Rows from block 5 of the encoder of a small masked image model, named by matrix and row number. Rows with one number belong to one neuron. Each number is 128 + 24 x the weight over its row's rms, rounded and kept within 0 to 255. All counts start at 0. Numbers have three digits each.
After each neuron's rows are labels from the 100 images, of 14848, where the neuron reaches its highest value: "lies over" is the class under the peak. Only what is clearly more common there than usual is listed. The data: Sentinel-2 satellite tiles (TerraMesh).
# fc1: MLP up (encoder.blocks.5.mlp.fc1.weight, 576x192), inputs 64-127
# fc2: MLP down (encoder.blocks.5.mlp.fc2.weight, 192x576, transposed), outputs 64-127

fc1.46:159108146142094138108133107163154098146120105158120141183169128141113139110168145118119146124118109090101104090126145110181129121147160147095151180100137113138102097164111105124112125149142126
fc2.46:142105121117147126139129117122097146090117139073137125131111149170181139117121111175154094108153122173133128129083120121083112139102128130136129084134115140106147103102118096131112167115109156
lies over: clouds

fc1.338:159157163119121113103130100152148118146129123159090137152092172142119146087100148152109080102123145129136101161062132125095116149090113209150166142130131141104143096114110160163132119125131161
fc2.338:142085126135143153142122128129126108188186159131115114113113135089137131146148143162168162167129107125094122108106112125151141101145113143107113164149155140109171097119180148142124157144158101
lies over: snow or ice

fc1.116:097132139092093091120114124128149134133121075153121130138143104126157107103139160154160116165120135150109104112124154102148105106122141157104106127132119144112104124089151144161128086199149123
fc2.116:111145115118099129110124093095133102109094128158140123128150121096113116082111154104154090197105128134127133136140123150155142115100136121126107092175137139148098134135169149121149109139165119
lies over: snow or ice

fc1.541:125108120163142127107173143172142102141124136139123139110128135114131163132149162129101103116143147158119136135126130081117151119122126165089149164118124101139148166162119141189095119121137136
fc2.541:130143140110123131136125129119199132146186105128125116124183131124136135141174144135176197151132139109101119160116114118127112138072114131128104110118153118112178082105100150093125120128151135
lies over: crops

fc1.347:146106115119149092165129163099149143160105136149115131160159152137147105147096152117126116169139108108149106143166125133110120116115152159121127112140144171097078125110113144123146129115121119
fc2.347:156120105120083100123127156117165122143089174133152145098143149074122093145110113102132125161141131131128125135139106109144106184089109132140112113155166154128100109128138108134132124143141070
lies over: snow or ice

fc1.342:126151148148130101103127155100144165085133126145115093144138117184107106079095118097053154106115118121166143136147128136145125109121123147154152150100095128124124142134165171110123166146117100
fc2.342:135153111120135104134126144165152146112173146104108124125115116183099074113141114112091181100133099149147131124138127141126129106105102128112113181090106115128131157129158095135154117078127153
lies over: snow or ice

fc1.16:140149085134099120118133154134114124116105167156109097082087136125151172128137126114111104105203156116077086134142127174134105144136121101105175146090094108124118169122127136142145112111155069
fc2.16:123103121122183188116176112116148103151166165117133143151131175102174130143157155146160133174129130150108139136146112119120142128100141131124096098137180149126110095119121144130129132160105124
lies over: crops

fc1.539:110123108112148130129136171116127139129135118131117123134131141137080137105122131105111122123087094094115099108098169127062100122131122124170138107156146169122180159134109127119160093226106112
fc2.539:134145121110127128122145141125110138127170118128108115155194131115115107148161141138158132116079138111120112110118165123130108127145119133147097096121143174131196151132121116125108131158118102
lies over: crops; water

fc1.402:152138172103158152135114157095122088158120137148128162146163121152130155084105114137120118148095127097091139136183111117127096080096088133104158146128124136166078121100123168126126148130140122
fc2.402:120179110122167152119139211107149125102136110164123148140152094152126152128156140105110159136117140152129125126154109124101134116139121134151171137140129112137141138151064133130101132123109164
lies over: snow or ice

fc1.70:115163102156113105122108088179128116156144092156124152137095135062100129167135120159134090109149136134108148138141165134166137129120076128120145106112138114096111180081125156137110147123135116
fc2.70:147080180129129086141104137127116139091160169109122136117146148167155159101078120122142143117100148102105112113134166128160122169121131125138092148116119132142181114144144129127159125120132140
lies over: water

fc1.361:157146144154113145138132108114087156140149180145121093098114118138145195092161136127108057135106146150163137141130117119124138094095108137106140125107129125124148161140094117146159110132126159
fc2.361:136093150141117108120117122114151106114120128117122111142144065137121082141105104148122146111114130148131129116201107123096099096082125129122105101124132138122157127118125140138145130139152150
lies over: crops

fc1.161:135138113148110148108094144116176138116178140116102086168113133152081160130103156140128122101141186148109078122080139133094083123131129132144122121126126099099110173158123097147109173147089121
fc2.161:094162135143138111135101176146097157165112148149141147120107118176144129120145120106120135107112150148121129147131095152089163157142126097114139111127124089130153077135102129134162142103144158
lies over: crops

fc1.2:166183150137155122146173135145127126128164137178124104119117137126116161130146152150143074095164159123143140160131152111146136072117135141123181145118097180098144166117102088146175147132132148
fc2.2:059122131101165102132135101107154146100125097106142084118113120077098150147138126120156154124146130128135112130137086123152131125169139122152093123157121116123130147121155130126160135130115126
lies over: crops

fc1.91:114107140129152134121118156138144114102110069200111119099101125170089138130098136112095148128136072115165137128151084129103078108096127141135146113110105120122111116135138140150127145135112127
fc2.91:122136110144135117126134151116150100134133112141128101131124102089098149138193129096131138152090128176109154116128137127128139125139116116146158145127136115123106195092121130135104126148134105
lies over: water

fc1.78:102095131147103130137071122166160155106153132160124113115141144115105131114160120130108179087190131107113131125130085077146116160130092140164090172119088160138110142104147132148141118101158093
fc2.78:146112142121155141141132137123173140149158137120175134120136157157134090131101103121164089167137133154160144125162132123131117084128153102156096107135151154148102072115158100128103121137128154
lies over: water

fc1.293:116119134104098103130105128117089111089114124163125083157168086119106095126134116095106081101102148128101125088113112125145120125093117136123092148109132134127114115139097166123115136140130101
fc2.293:139102124130117105121131137112117128056100143148134070132157077145099080091133122099118116116106145096124119128121127115106112125104125125138122131134136148126108157142128140128120124148142118
lies over: clouds

fc1.497:115096148112142156088126114153123127064141100159106088141115099137138122072104176122116126135126135150142144086117103116145135112090167156116149125132155113107131159168105143154112172097135136
fc2.497:134125081113101090099096127144144129155109143068129165100093165136129161153144093155161192107158103145148134087129161136149076139144105113167127131081083118150139148163101096123163099130159181
lies over: snow or ice

fc1.3:146126118119143140163124133141112134111088136150123067115162087135142122098157133085119120097143159130117131092137114119090110120119131109129145166125083142156119167153125120103080134147151090
fc2.3:123095133144138138136124131155138098164173154086097192172132141137139106158136132152157141118117122122143118136113182117156139152125124156088115127099157131123124106129108136124138137073123173
lies over: crops

fc1.8:147136135137174123071141118150097121115115150140091115107141121132095088141128158130077156126129116143174132139125050153160157130114158158214123128167131127140111170132113145141117151083131086
fc2.8:064144135137145109126139126144161197135145097133125109117126095109128115122122141123128106091145129139132141118086088135165157154183144122165117108123146090119144134131115125115136135094118164
lies over: snow or ice

fc1.265:161180136100131088137098088140143108145099152136124147146123121129159145112139121129079135150102127157107104118132064109187111153122081116105119141097162148097086134141180108167089116134136119
fc2.265:121057136142141159127140146070125124082112118107132117162126166168132137103105132139142124117133147122137138124071151125100168094176150127158129111160124118135144212129113144117093119127094125
lies over: snow or ice

fc1.9:152117160151089114140151128112105185101144124142112149118159168082102174112106150166161123135106182103119135121148142121151136109139148162108124159139179126122129166130097106133124148142142126
fc2.9:175102087117098149107148147136118125118142145127119154092104112134125141112102100105072130119116118165146157136192113141125145130123108116086161115073120117163128126101132109126088118116134169
lies over: snow or ice

fc1.225:136165130143140126120164197146141138138112145121130113117135079117118108151152116092100130105099150119119102118139168118149115130164098121082103145069136082145126113155110108095093089115063131
fc2.225:133110159133088130124101065100119089175096155145138134164127171106135142124118137177173101137135135127118136145153112112102138122098140121172115151154154145137120119108127188136197134144177136
lies over: snow or ice

fc1.462:131140142138103112096118149163171134094144067100114156136084056091167132131139144168115130149159138161147140121114160102130105136124127190132123129163111111103119118090081108135127109149142155
fc2.462:122130094133130132114125121150084142113137151117133168093097178127153122138167118139131153146142121168114085142152095169167164157144099104134139111147075108155087157147153125132155122111099141
lies over: clouds

fc1.327:109124126136096135069128123135149121091122137127128124149165132152131129109145138109064149120099124117132119100130195118118123099133157137028142156123133156111126136115160117153096124183157141
fc2.327:136185118138163158123157129130124128191102125128142109114105175119124126141122137128114126126184112130140117135132061140164141155124132147165119097159120152138128138129096125117151136132147127
lies over: snow or ice

fc1.463:135099133181159161138134143139178095138121136121119117153139155143086142082139106124081152083136158116131130128133140123163123108102102115145145145115088154160128152169136144108155132099145136
fc2.463:123109142108085117132110096133072080127107145135120137097092144078145122143141161115170120181076129145140146127134151132128083157124137150139106083172164128125127115117110146142117138130141165
lies over: snow or ice

fc1.500:162164123117111145139095075106078108139107127120120100060123164106115131107153135125118151155126116161152136139126157120136066082164099110077098097125137131079109122117143144139138069170172115
fc2.500:087107151157166162127150134143180130153162111113136153161137140130169112157142115163124148107170147163118142140173105117136177133087117119114133148120159123121121137131100127127143118117090164
lies over: snow or ice

fc1.317:109127133164187085140117132131097093116123149137119106167141160105169136145078153128142116111104139145154160130093144113111126133161151167123114106134153145149105104105094152166109135154148115
fc2.317:103100100102110181154141111094102129152128115126123132161092099140105107136139112125121103109138090156163123157104117126078137088128119120078155072116156114143104123136152121125115143119120139
lies over: crops

fc1.196:130131112125122153123159127147133065165093139150121117153129102087103129125136181100125088153119071095150132121099083117174110132166181143120162147135163124145129125170106142128148136122121159
fc2.196:138125107112130095127133130099153204092160144100131120107128164200153079119123119143132106117150135164137142118137130119066124105077126120157103145116094138126153105110164097149123116136143097
lies over: clouds

fc1.518:113091137172109114091122149142096124087136135143126078157101145126141135160132151157136155153145140112140113143106159118156083147107171134093126089160120072115064127116102177156116131095135092
fc2.518:155187090139113131128118113144115154139078145115125123053098115098092117152125106139115173121157134123117120143147107137119097141100117122077100116125134123124148085135163087131158120113135105
lies over: snow or ice

fc1.525:103116116172112139116160119149102121132127146135107125142137180133138089144137133155122108107152092131109118115123113156096142139119106158108144131152107125129164151107156122120119132080131060
fc2.525:147152172127166087126165136173104093104117178077112141100141131145203117191162136125136182100128115126141141134134169134112148169119115146103119137139149146132170150142128110109137117127113133
lies over: snow or ice

fc1.572:158133123081112115098099084098121181114124120112112120159139137138131092158102165108133096154175102157133130137113096142130141127117144150144098122132079103110170170150112137166137120122114139
fc2.572:122149122108076148116137121076135141108123105116116153168171108187122115138092136114119143107110116101126129114183100123125101128161148139136119113145151102129091141119116132106131131100108120
lies over: crops

fc1.22:127131133146111127127118081154147121139112156141107120149108121130114113101142142178105127058121136131083143120117129127105158100082089126101108170115117113107109108152114164132150113134151170
fc2.22:116084070141144158108101150098113110126142108108126139120113110132149132149165131105146146158143135138133133112130159129114094134150138125146179085130108124130141143135094106134105098155126124
lies over: snow or ice

fc1.563:089135074111154118122141121153159119126104130145053113112074089150144126124151171159145165127142127127136111112078149167137112147147143180133123161108113146140147098130105134147131104124154195
fc2.563:147158141134119119116165118105140167148128086095131105165161115138103123156132115149121114086157123115134129138104126083106136087141123153137143146099156141126118103127096117143119139116125094
lies over: clouds

fc1.192:138175114102169095146145134111124106135111099112114132147118144115114121130129124157100144098129123160131179090153084136103137126146094136176150167119121171132121142153134112133141079127122118
fc2.192:141072064136136158133128162073100150152139123134137127173172128140131103107158123126124162130156135132118145110148131111137160064103146137165157130125098147133091156150167114115109140128113080
lies over: snow or ice

fc1.495:109128145141151147117104169140102148187087089153114120141133152150095154120135155159131084133151160151131146179148140128137163156140153120179150155153094115129134130143136123149128107093174126
fc2.495:151145112133114164128143143167115127122108133141132119097101133155126125137135120138139080142169152110119120127102134130123128147101129124106164145121107120138097133140166139145073133146158088
lies over: crops

fc1.188:100143116149127135132134103170102159088161118156119084114118120153092095120153128168100105103164119149148128100126102120136144124124121143137135116120135123122082148144161157158157091113124128
fc2.188:119190071100126097135116122135165153149155106110128166128136074122089101145113139103136125143132117120117144141178166120135145119118108130141090123149129130128098082138113135114138133145127167
lies over: crops

fc1.264:163089151096110119119116140090149144133106151134118134088161111148129092129132153155141099133124117137124134127100101121119159123181134165116104138133132095090135142124102139160128147098111144
fc2.264:104152109113116138143120093132101185150189144156130154129096184098120116060195135116159132142110124137115139145120097140136149133136122110142129143149126120098099089126146160133173114098121120
lies over: crops