From a checkpoint of a small masked image model: encoder layers 6, decoder width 128.
Rows from block 2 of the encoder of a small masked image model, named by matrix and row number. Rows with one number belong to one neuron. Each number is 128 + 24 x the weight over its row's rms, rounded and kept within 0 to 255. All counts start at 0. Numbers have three digits each.
After each neuron's rows are labels from the 100 images, of 14848, where the neuron reaches its highest value: "top examples" is what is common among them. Only what is clearly more common there than usual is listed. The data: Sentinel-2 satellite tiles (TerraMesh). In brackets: how many of the 100, against the usual share in percent.
# fc1: MLP up (encoder.blocks.2.mlp.fc1.weight, 576x192), inputs 96-191
# fc2: MLP down (encoder.blocks.2.mlp.fc2.weight, 192x576, transposed), outputs 96-191

fc1.58:128131152079177153108136123118173071132126097141091109117108077078132182095103119141142171091107128087112091135157097110114132150088140137119156125121141112120157120108101106133116165131124131141138121115106111119088158115129132147136086117157108090108122176085119074132138127099126148097
fc2.58:136118082114099093135123136134110160109128150171179161108154164122069085160160133150148125138146102176129154118113129124128158109185132117154137126093121106119123133165166136147151130168160120175156144150115138096146119108124116133146133204140129205096113145116157143101106090108126137127
top examples: snow or ice (66 vs 20.6); main land cover: snow or ice (48 vs 14.6)

fc1.331:136135122120122121133122134129140135132142131122123136114129143114126126131118140145122125125117118123141148122127121125134139144135131133142120110127128135125124110135130125110109137117128126149120115130114121113117170122138126109133127110120102108121140126138117141126140124134140129136
fc2.331:108114136129115116142117137113118165125121122152118115127133119132142130123115128104124137127150135115130143132127136139125125138093127117103124110106122113124130142122139130166147112156138120100130117111117122126109106166115129129138109133145160123111115131098130121118125127146119129120
top examples: water (69 vs 40.4); main land cover: water (56 vs 11.2)

fc1.148:137129107106116105170119116117178129112119109109083116152088126122152139114116138124108146120120134122087125170102147125141092173117129102095091124103119142142137099112105157137155171139133097153164098180114128099130157133131137113122133122135139077099132142176131104132140117120152133078
fc2.148:138122140152141141153125114100140091142136169131075116150142108087095134165113115144147113116116141120142122142144120150130162117120125167147129125135136125104131127126127097115151075069153138125131088092105116135097106151141131097127086188170099128160142094066135129129099137144092159067
top examples: snow or ice (60 vs 20.6); main land cover: snow or ice (45 vs 14.6)

fc1.142:131134122143127147131117109118157138095124090138148120094116115107102120145134143111157119129145112082152118102098129133118126121074128070132152128128124134129114098131142094143086118123139110147126115185127091146109119128132113138110130137114090127117155113121119119154098118133156156109
fc2.142:127092100124116119127129112139097111130133132126149096147139135137128119118144120143093111134089138154051149129153082092081110132110139146119133121131133117136149153126125126097144063123115135103162120137116091143155162120125127142144125119142174183125189145153164123111127140155118139132
top examples: water (74 vs 40.4); built area (63 vs 37.5); main land cover: water (32 vs 11.2)

fc1.333:123129122123114128159150114127146142132198117119156135106144113141088158113136180100114135143160148114153150128099161111136177117153139111146132116144106131127107097146140185177157141171116119137152126174152120122152177119198123169166108145106132161162116163145133138158135136158084114133
fc2.333:139112119141125114130069126123148142132134096105143112122144142098102138135125120152141161124158143130095118155137143148114114148094100186191136120121133126136136119126144143113154119140156167153124166142170137144161139117115083127097144157146194133165064154122156115163097137141124154119
top examples: trees (98 vs 58.5); clouds (97 vs 15.4); main land cover: trees (71 vs 19.5)

fc1.109:133141134086149113107130171116064129119130113127193142155133151154145119124121143128107131206168130138154055114167113071131093160140130115096130132133106124141146125116087132101119116144126150209128121173126141118120118128124135145148147100087143173118156136162119126128146141119111142147
fc2.109:129121115146142121099130165150067136125123096156187136122116142160129136174142153142123134152109117138126145075138104137120179126161107112135137131129139105128094180129089171154082114119117148163122113082116153145110113127120134129144116136091119167118137126099101101141147135117172163177
top examples: snow or ice (68 vs 20.6); main land cover: snow or ice (42 vs 14.6)

fc1.87:131140128124136150118120128148122119119136091112130127099141121145081123142126155132132145147110133134141097131066083072116116106096096124105090130138106128149115135145143106182134096100092096092163102140116110107147141153147130102094112139080107138117075120128125114168121152119130104122
fc2.87:130113137111144167116113113184124125136132123130162103065118137141134141177137140148083106111095172097123144155139162091113097149094159096155141118142137127111133141145112202119146119137109150102117129143117099121144139128131120101134114140046097123147103152122129129120124143108129086146
top examples: trees (96 vs 58.5); clouds (95 vs 15.4); main land cover: trees (72 vs 19.5)

fc1.554:126100120151130106134106089160110103124166127117142112124123129117112154131181122110144119150112140128133139120114103140101125117138137112110151158123144143114125064146162141074134083091131135131119099163134137132067095089189099115086124162111074102072141124166100133126104135095164113116
fc2.554:185147136124127150158149125155111104146132171152163132119135077114132103118144118130128119112168124159153159103149096135091116078170130093139147103126147127127101105091109132144114110067116116101117129103135114137089099130168129171150133099120159115098119140177158140097122084119174097155
top examples: snow or ice (72 vs 20.6); main land cover: snow or ice (47 vs 14.6); flooded vegetation (26 vs 10.2)

fc1.0:127134114147119108165121088092147130111120156118082176138171101226112127144115107137072217091109110127115135148132134121133126134153127138109095135126138129115139122083121157134143109136116068133107148135133101104104128115123132110137108129108131117136114166157115148123128117144131124144
fc2.0:124122138148135058169126149122152121115130132106093123090148117140088138169090135193112181115134110109124130134130123136128114125143102171165114119097137109122113141132136134130147111139139123125095186148165138154133143103124127134139130142114116135186075173136111155076130121156155069107
top examples: water (71 vs 40.4); main land cover: crops (42 vs 20.2); flooded vegetation (31 vs 10.2); main land cover: water (30 vs 11.2)

fc1.190:131141097101090136114149113151145129126178111145138125130160117157090130126131191154120146140117159149118144112099100123115150164144093160190146139150118125130143144119169120106178158086134162121100156142091131104117135121245139105154156090082119122181144128119141156143136145112115100134
fc2.190:117134150163127121136137136155131135125122095156131129125113103162126132143115118143075121110162097113155110112131122133145110122135096076140140100100109128115123140116121109146120139118110101126143117172089096115139105133133128160156113094118124113118203122136128142164139130128202144148
top examples: snow or ice (70 vs 20.6); main land cover: snow or ice (65 vs 14.6); main land cover: water (30 vs 11.2)

fc1.556:129093123138120143107130104141129141121135122152116119130174121117136133069176097157070076165156135076152135121144144117143137099101111161127096129120111131130135161150158136124149099121131120108116137104146132129110165124130133075131161156096077133117123115159119156122147126158128131197
fc2.556:127113137119112076128137150104164109124127191136126151148141115135061140156150122131154069133100120172121073103093095155143173169117148102139115133146128143141128141149127112130167149110086141108140142115142129149080118167123135125100116174152154171157147114168140142120134146133144100138
top examples: snow or ice (72 vs 20.6); main land cover: snow or ice (60 vs 14.6)

fc1.199:126126139126150167142114138104122083101169115118142121148113132140114106108143123140115129158100116116146071157113117154153126128110110132134121108101160129132127109124122102135132112098104114090087097145136130084099128066163097138088139147122118103123125077108098125109131106102153152126
fc2.199:140128157129128115077099114121081125133128177133143164119139088137152112062115110165140049087123116123139154099140168158092100129146080122108140138139115134130125118126119097114154124156107127136100108119173132128106112120116099155121122131143122140097117127120120137053126077117182090125
top examples: snow or ice (75 vs 20.6); main land cover: snow or ice (58 vs 14.6)

fc1.163:147149099142116156136125107128136120103139112109167122084155104163102157109113173108108114127095142108105156110076143143135116083122148088138170105149103157143126120098150164150154151162114131123158095156123126122092177104167120141156139122077118154142128117135126154120116132141116108119
fc2.163:115121161129130113108133153113134169139138113166126127129147156107122110129134135101149089136110134205124135117158154105117131173095100152134131119097147114136094158114128103077139175128142149141176141125124173113135149123129132142075132160164168132143151125068163115179122129156127152138
top examples: trees (91 vs 58.5); clouds (84 vs 15.4); main land cover: trees (61 vs 19.5)

fc1.573:126134141111138147109128103128149138134144101118118157121114122116177162111157149100124106123110159126130155121129101092109165145135112135074118135154128123138138125091123116125144151077156132126107071120103096047141155140149135103121120084132127135132130128099144093129146161143125100109
fc2.573:116140139134123121149115157167118145138136124093096123131111158116170114096142114108130122106139168147129095124110101129135084110092133128128133126132107135129104067168117152147154141161136139158160112131100047081136158131104127101141080094138118098069110125145114165128141129118138116138
top examples: water (68 vs 40.4); main land cover: water (54 vs 11.2); main land cover: snow or ice (33 vs 14.6)

fc1.68:254231219178150126107126094103094089112135114112126130134122118134127121132112140130132124133126129113099132125132108109131124123137148130132136141195232222243208161169154169125154122127133136126137126118139153134133136112142127135138130133131131132122133123149131128137135127139107157127
fc2.68:250235198149125094093126083094128150127127116117127142134122119124147120135134133108124139130124126170135111136128150137125146137132087126131126121155136247139144212181149117160115133120130133147117118150120109104119117121154118120125170116149128130128133130102134123110133127110127089126
top examples: clouds (51 vs 15.4); snow or ice (49 vs 20.6); main land cover: snow or ice (38 vs 14.6)

fc1.473:126132136143135129120092128109135128137140140115133167142136126116085122124115154156120140130178103109140128114135137141123179114135130153132120125123129115130135094089143133122149130129150133111079126120136133092111142123150078156146134089176087121120124102143117136169145134107166035143
fc2.473:120148139141104099148144142089134109116131120100147126093105099122131123109107132158133139146169114109168135117108151143153155083151161079132118119106146106128129113151143148120090139148127109109094127108142096143112124125117144131184118107131091093117069093102099146088146121106114078131
top examples: trees (96 vs 58.5); clouds (76 vs 15.4); main land cover: trees (61 vs 19.5)

fc1.90:136107119127129149134179121149099148128179143137177130106144162112120097119179122096144116112122107108138127126151112134140146108115124132135119108140127145117139117122120133134115147097156129133138133124118121118041127122171156135145143112125092159123142144111154166126098074156156113153
fc2.90:126096094114127146202118086091138131122130106145176137123117087143110094088120125174155091185135111113109126121140155108130162097118091103132124137126126142123116129100095093109113124125127122129110158130128128146095128121168102115134150086113113118115125150147154114072102092092117143129
top examples: snow or ice (96 vs 20.6); main land cover: snow or ice (93 vs 14.6)

fc1.375:104169115140119139070145148120153144124132135109104126118131123122131118096148125130128155117166102149093103110135129080146173119120149168113141126122142125116105117127151144137119125111185094081105110081168105163170120106128136074159106142139153173140121085107097115114124104151149135151
fc2.375:134108141147116099185136085137069121126130090159113132145142162124137130179113134138142074138099159100112183148128117137098088117098120101119125115138137122115120149149125140067115149145058149142175132123101113114102135137119144181067119146134125128124115174146143094116138134122118150094
top examples: snow or ice (64 vs 20.6); main land cover: snow or ice (53 vs 14.6)

fc1.229:118133132139144134137128176075177115138135153109121116133162082109158082108116154113110157114149111140125147157148147100135085124179097128100122131140139116147143102139096137134094166106148162134131133171148102138154132123130128097142161092115099130131137189170133123118137131144096119132
fc2.229:136140127137134172118109114152155123131112161117080130103139091115156113118149106131118132092120123150116159111137130149129134137147115106134130138142132150127122161075134081189077146136121168092109124102118084135172133136123111101167124118138076134105112156105145127188123093148161145136
top examples: snow or ice (75 vs 20.6); main land cover: snow or ice (59 vs 14.6)

fc1.169:119133133131109102133137132119093130120125137089135115151129127132179134137119113148140134115158132108077150104104084160120079154107166111165139131135149141131115113138105135106127115127129153128142051146207128135124166123127126113083136117124148110095175150170116117125110104101192186122
fc2.169:108135131141124147127144104108159110115134118145134128141090128128115136143161128131117163128132100150181099148114145095151139071151098130112129132119133117138134145143149143135134128127107057137104174132092105191099109121131138108157099139139097123089116114046121128135138127155088125136
top examples: snow or ice (80 vs 20.6); main land cover: snow or ice (50 vs 14.6)

fc1.406:130126138164109149123143118131177120189137131135112112124135138148111146141174158118116142150116140130143139152170149120132153123147122121115181135114129140111124160116126107163140159109116087088143170102074109155123081125143093174092137118154103143135101107108176119110049137145110114130
fc2.406:137134135116129108134121131182141115127136137141142160184139148147130126118161095135119124160127155095114121133184117109115135123152120106111127130124112133144126125102088143125154176107177058135176137155084156143121141141140110126093135150167135166154121143113150078129128132117119111093
top examples: snow or ice (72 vs 20.6); main land cover: snow or ice (63 vs 14.6)

fc1.155:142122116111091165157108160123125161132119143139106090134124165078120136123129143141212160078110096105164124137094151126096170140144137120136153116137113126136126144180155129152131174186129143126113107119127117168146139137136101120141143143089134120105112110121126101129107102088103108165
fc2.155:126138137105110108112136111113126118129137121132114124160141148125138104117097118104167144114119116158145137135133106158120119143151182184132134150124130140120097185126109057112138134121149176139157117094127108133141145116117137154142182162192127149147150163133118104156125108163141191145
top examples: water (67 vs 40.4); main land cover: crops (43 vs 20.2); main land cover: water (30 vs 11.2)

fc1.289:139123121122112085128108135152104102111127176146134147085067152131112135142114132177190089138183109124099123116127138114156151158106069055151143131128113129151119130170101142139139155118115112152157106129129148152131143128134119132109141122105143135140142114113119095103133139147127113111
fc2.289:122161141100118148108124174141151148158135100115129092108094132107079138131149123093136138149059154154106150125154137125139092110067120188136136139132127140150092150172113135098141112091131126107151106101102143150144125144146118127115170162164090148103135124122109114125138155120120109115
top examples: water (74 vs 40.4); main land cover: water (35 vs 11.2); flooded vegetation (28 vs 10.2)

fc1.292:138131122158133146103114129154121152104132137085162124086112138124116160148182147107145174162135154124126115144107133144115150123134103157138117108145118131105135078117147135119168137116122085147173119151149128128109163110162121117116097078053093107105119102129111128167113149132127084131
fc2.292:143119114137127110131134128101152132109140141129158166156125137146130165147053121114101109129146160108162123094123126120118107113137161149124103168164123125162145139098093142128138112164120102151129134124144148172147164141123144149127134116105108157183140159082155122142137174188108111130
top examples: trees (89 vs 58.5); clouds (88 vs 15.4); main land cover: trees (59 vs 19.5)

fc1.518:117135128144129123148150133146130134110190120180117116142108123087115097126149148129153130149137120120117139112119088150119132114130090085113122115129143126141145140122148156129136100085136117140138133124106131106149111081195139151132121155142132135112087140114076159143154102135158105125
fc2.518:116108149142129112096163138161140144137129123101114119146118132109155160126141116101106154147111104127143122127126142113139149114097101152116128118134127141108113091129100170149152159169133144130109148158126141118097099130102198104126179159169139161129148135152116138132115167194157120125
top examples: snow or ice (84 vs 20.6); main land cover: snow or ice (81 vs 14.6)

fc1.240:109124149102146118133118118089114119153200176118109139118163108129134100115123111108097130078121072145130126095172115094121130145148104167127159158117155113145142168127098138115092164134123136158168107129150139143139135122166113135167118127146104166105186149133129123142151075137176141127
fc2.240:103104093147138124086153140152113123138125108124152112122082145156128163158117139110164124189082134116156124170086113112137126142090161136138125125153115143118151133146127136132164090116104100095110121090133111125092125120110167079124139100081110086111119064147107127126119181107168106144
top examples: snow or ice (97 vs 20.6); main land cover: snow or ice (89 vs 14.6)

fc1.310:133143130150129135141131102144117133123136178147124140093184077115168093168110137154149129116157128151111108058146167131101133125146097159102140122132114114112141152135168136152144111107079131158118129147105131141144103130133131148146129104132111118169123107099136120106138128176085084091
fc2.310:131128129132137159120136188139123151123131167084110165096144096109144097119155124137125117118144093144071115069116073125143109146168122132146120115106128106146130130156167128111116104159097139118105116098131140161146119118140123092156153100104144176077135128169133113099143131169156115120
top examples: snow or ice (66 vs 20.6); main land cover: snow or ice (58 vs 14.6)

fc1.297:132139119088136122103130132128101171099129091109074193095098130077121085097125127136149136060132130120109148063088098150071098128117143136105102127124095117156125089142147115121128094135130118104152131108147157120089143109127143147146128134115139127103158154140090158094161122105145128127
fc2.297:126121143136134083152128167112133112129137180114178151124157099133133138147169115111164133174132119152104083153175138132142148178142106106126137126122132108115112117135148148121133121130174091093103095177117141140141121120118121126080120158143144127115129129132125091103127106159117112103
top examples: snow or ice (80 vs 20.6); main land cover: snow or ice (57 vs 14.6)

fc1.568:107163132147113141070125174129165119142127123094125155132151108107128106108149112094128153131193136102137096098156163101152141119158130150095147126125134125124126074154149146057112110095195083112107135174162088101173121125134121118172100129142155158139127102160136132137131133141105117137
fc2.568:121121112129122131091125130143121129144129129167070136092110111132124123152132146144152129094111106175132107120143136152154143126098091126142120118123131119170101179120123096159157148106167117100134091080125109150138118112126127097114140118121153102175116099098087098125104118131140133123
top examples: snow or ice (76 vs 20.6); main land cover: snow or ice (61 vs 14.6)

fc1.78:181107082104096109171135149130136133138171141078138097153128108150158149112102183115098153174150138137121154160127133100152165150179150150126125127154122128087092135122098163151150122129136126125106139118112119123141176117179137131160078125102114125122138088137113171125109139136115119141
fc2.78:148153120162115059105145137114115159139120125129106114105132139130147129152132130080099130101113129157094136136122109149129130104115119117133133171169140172129154115086111087138122105109125141127167110135132034063108145126113161145087131061131126134140142133139139163115126139105137118173
top examples: clouds (51 vs 15.4); main land cover: water (29 vs 11.2)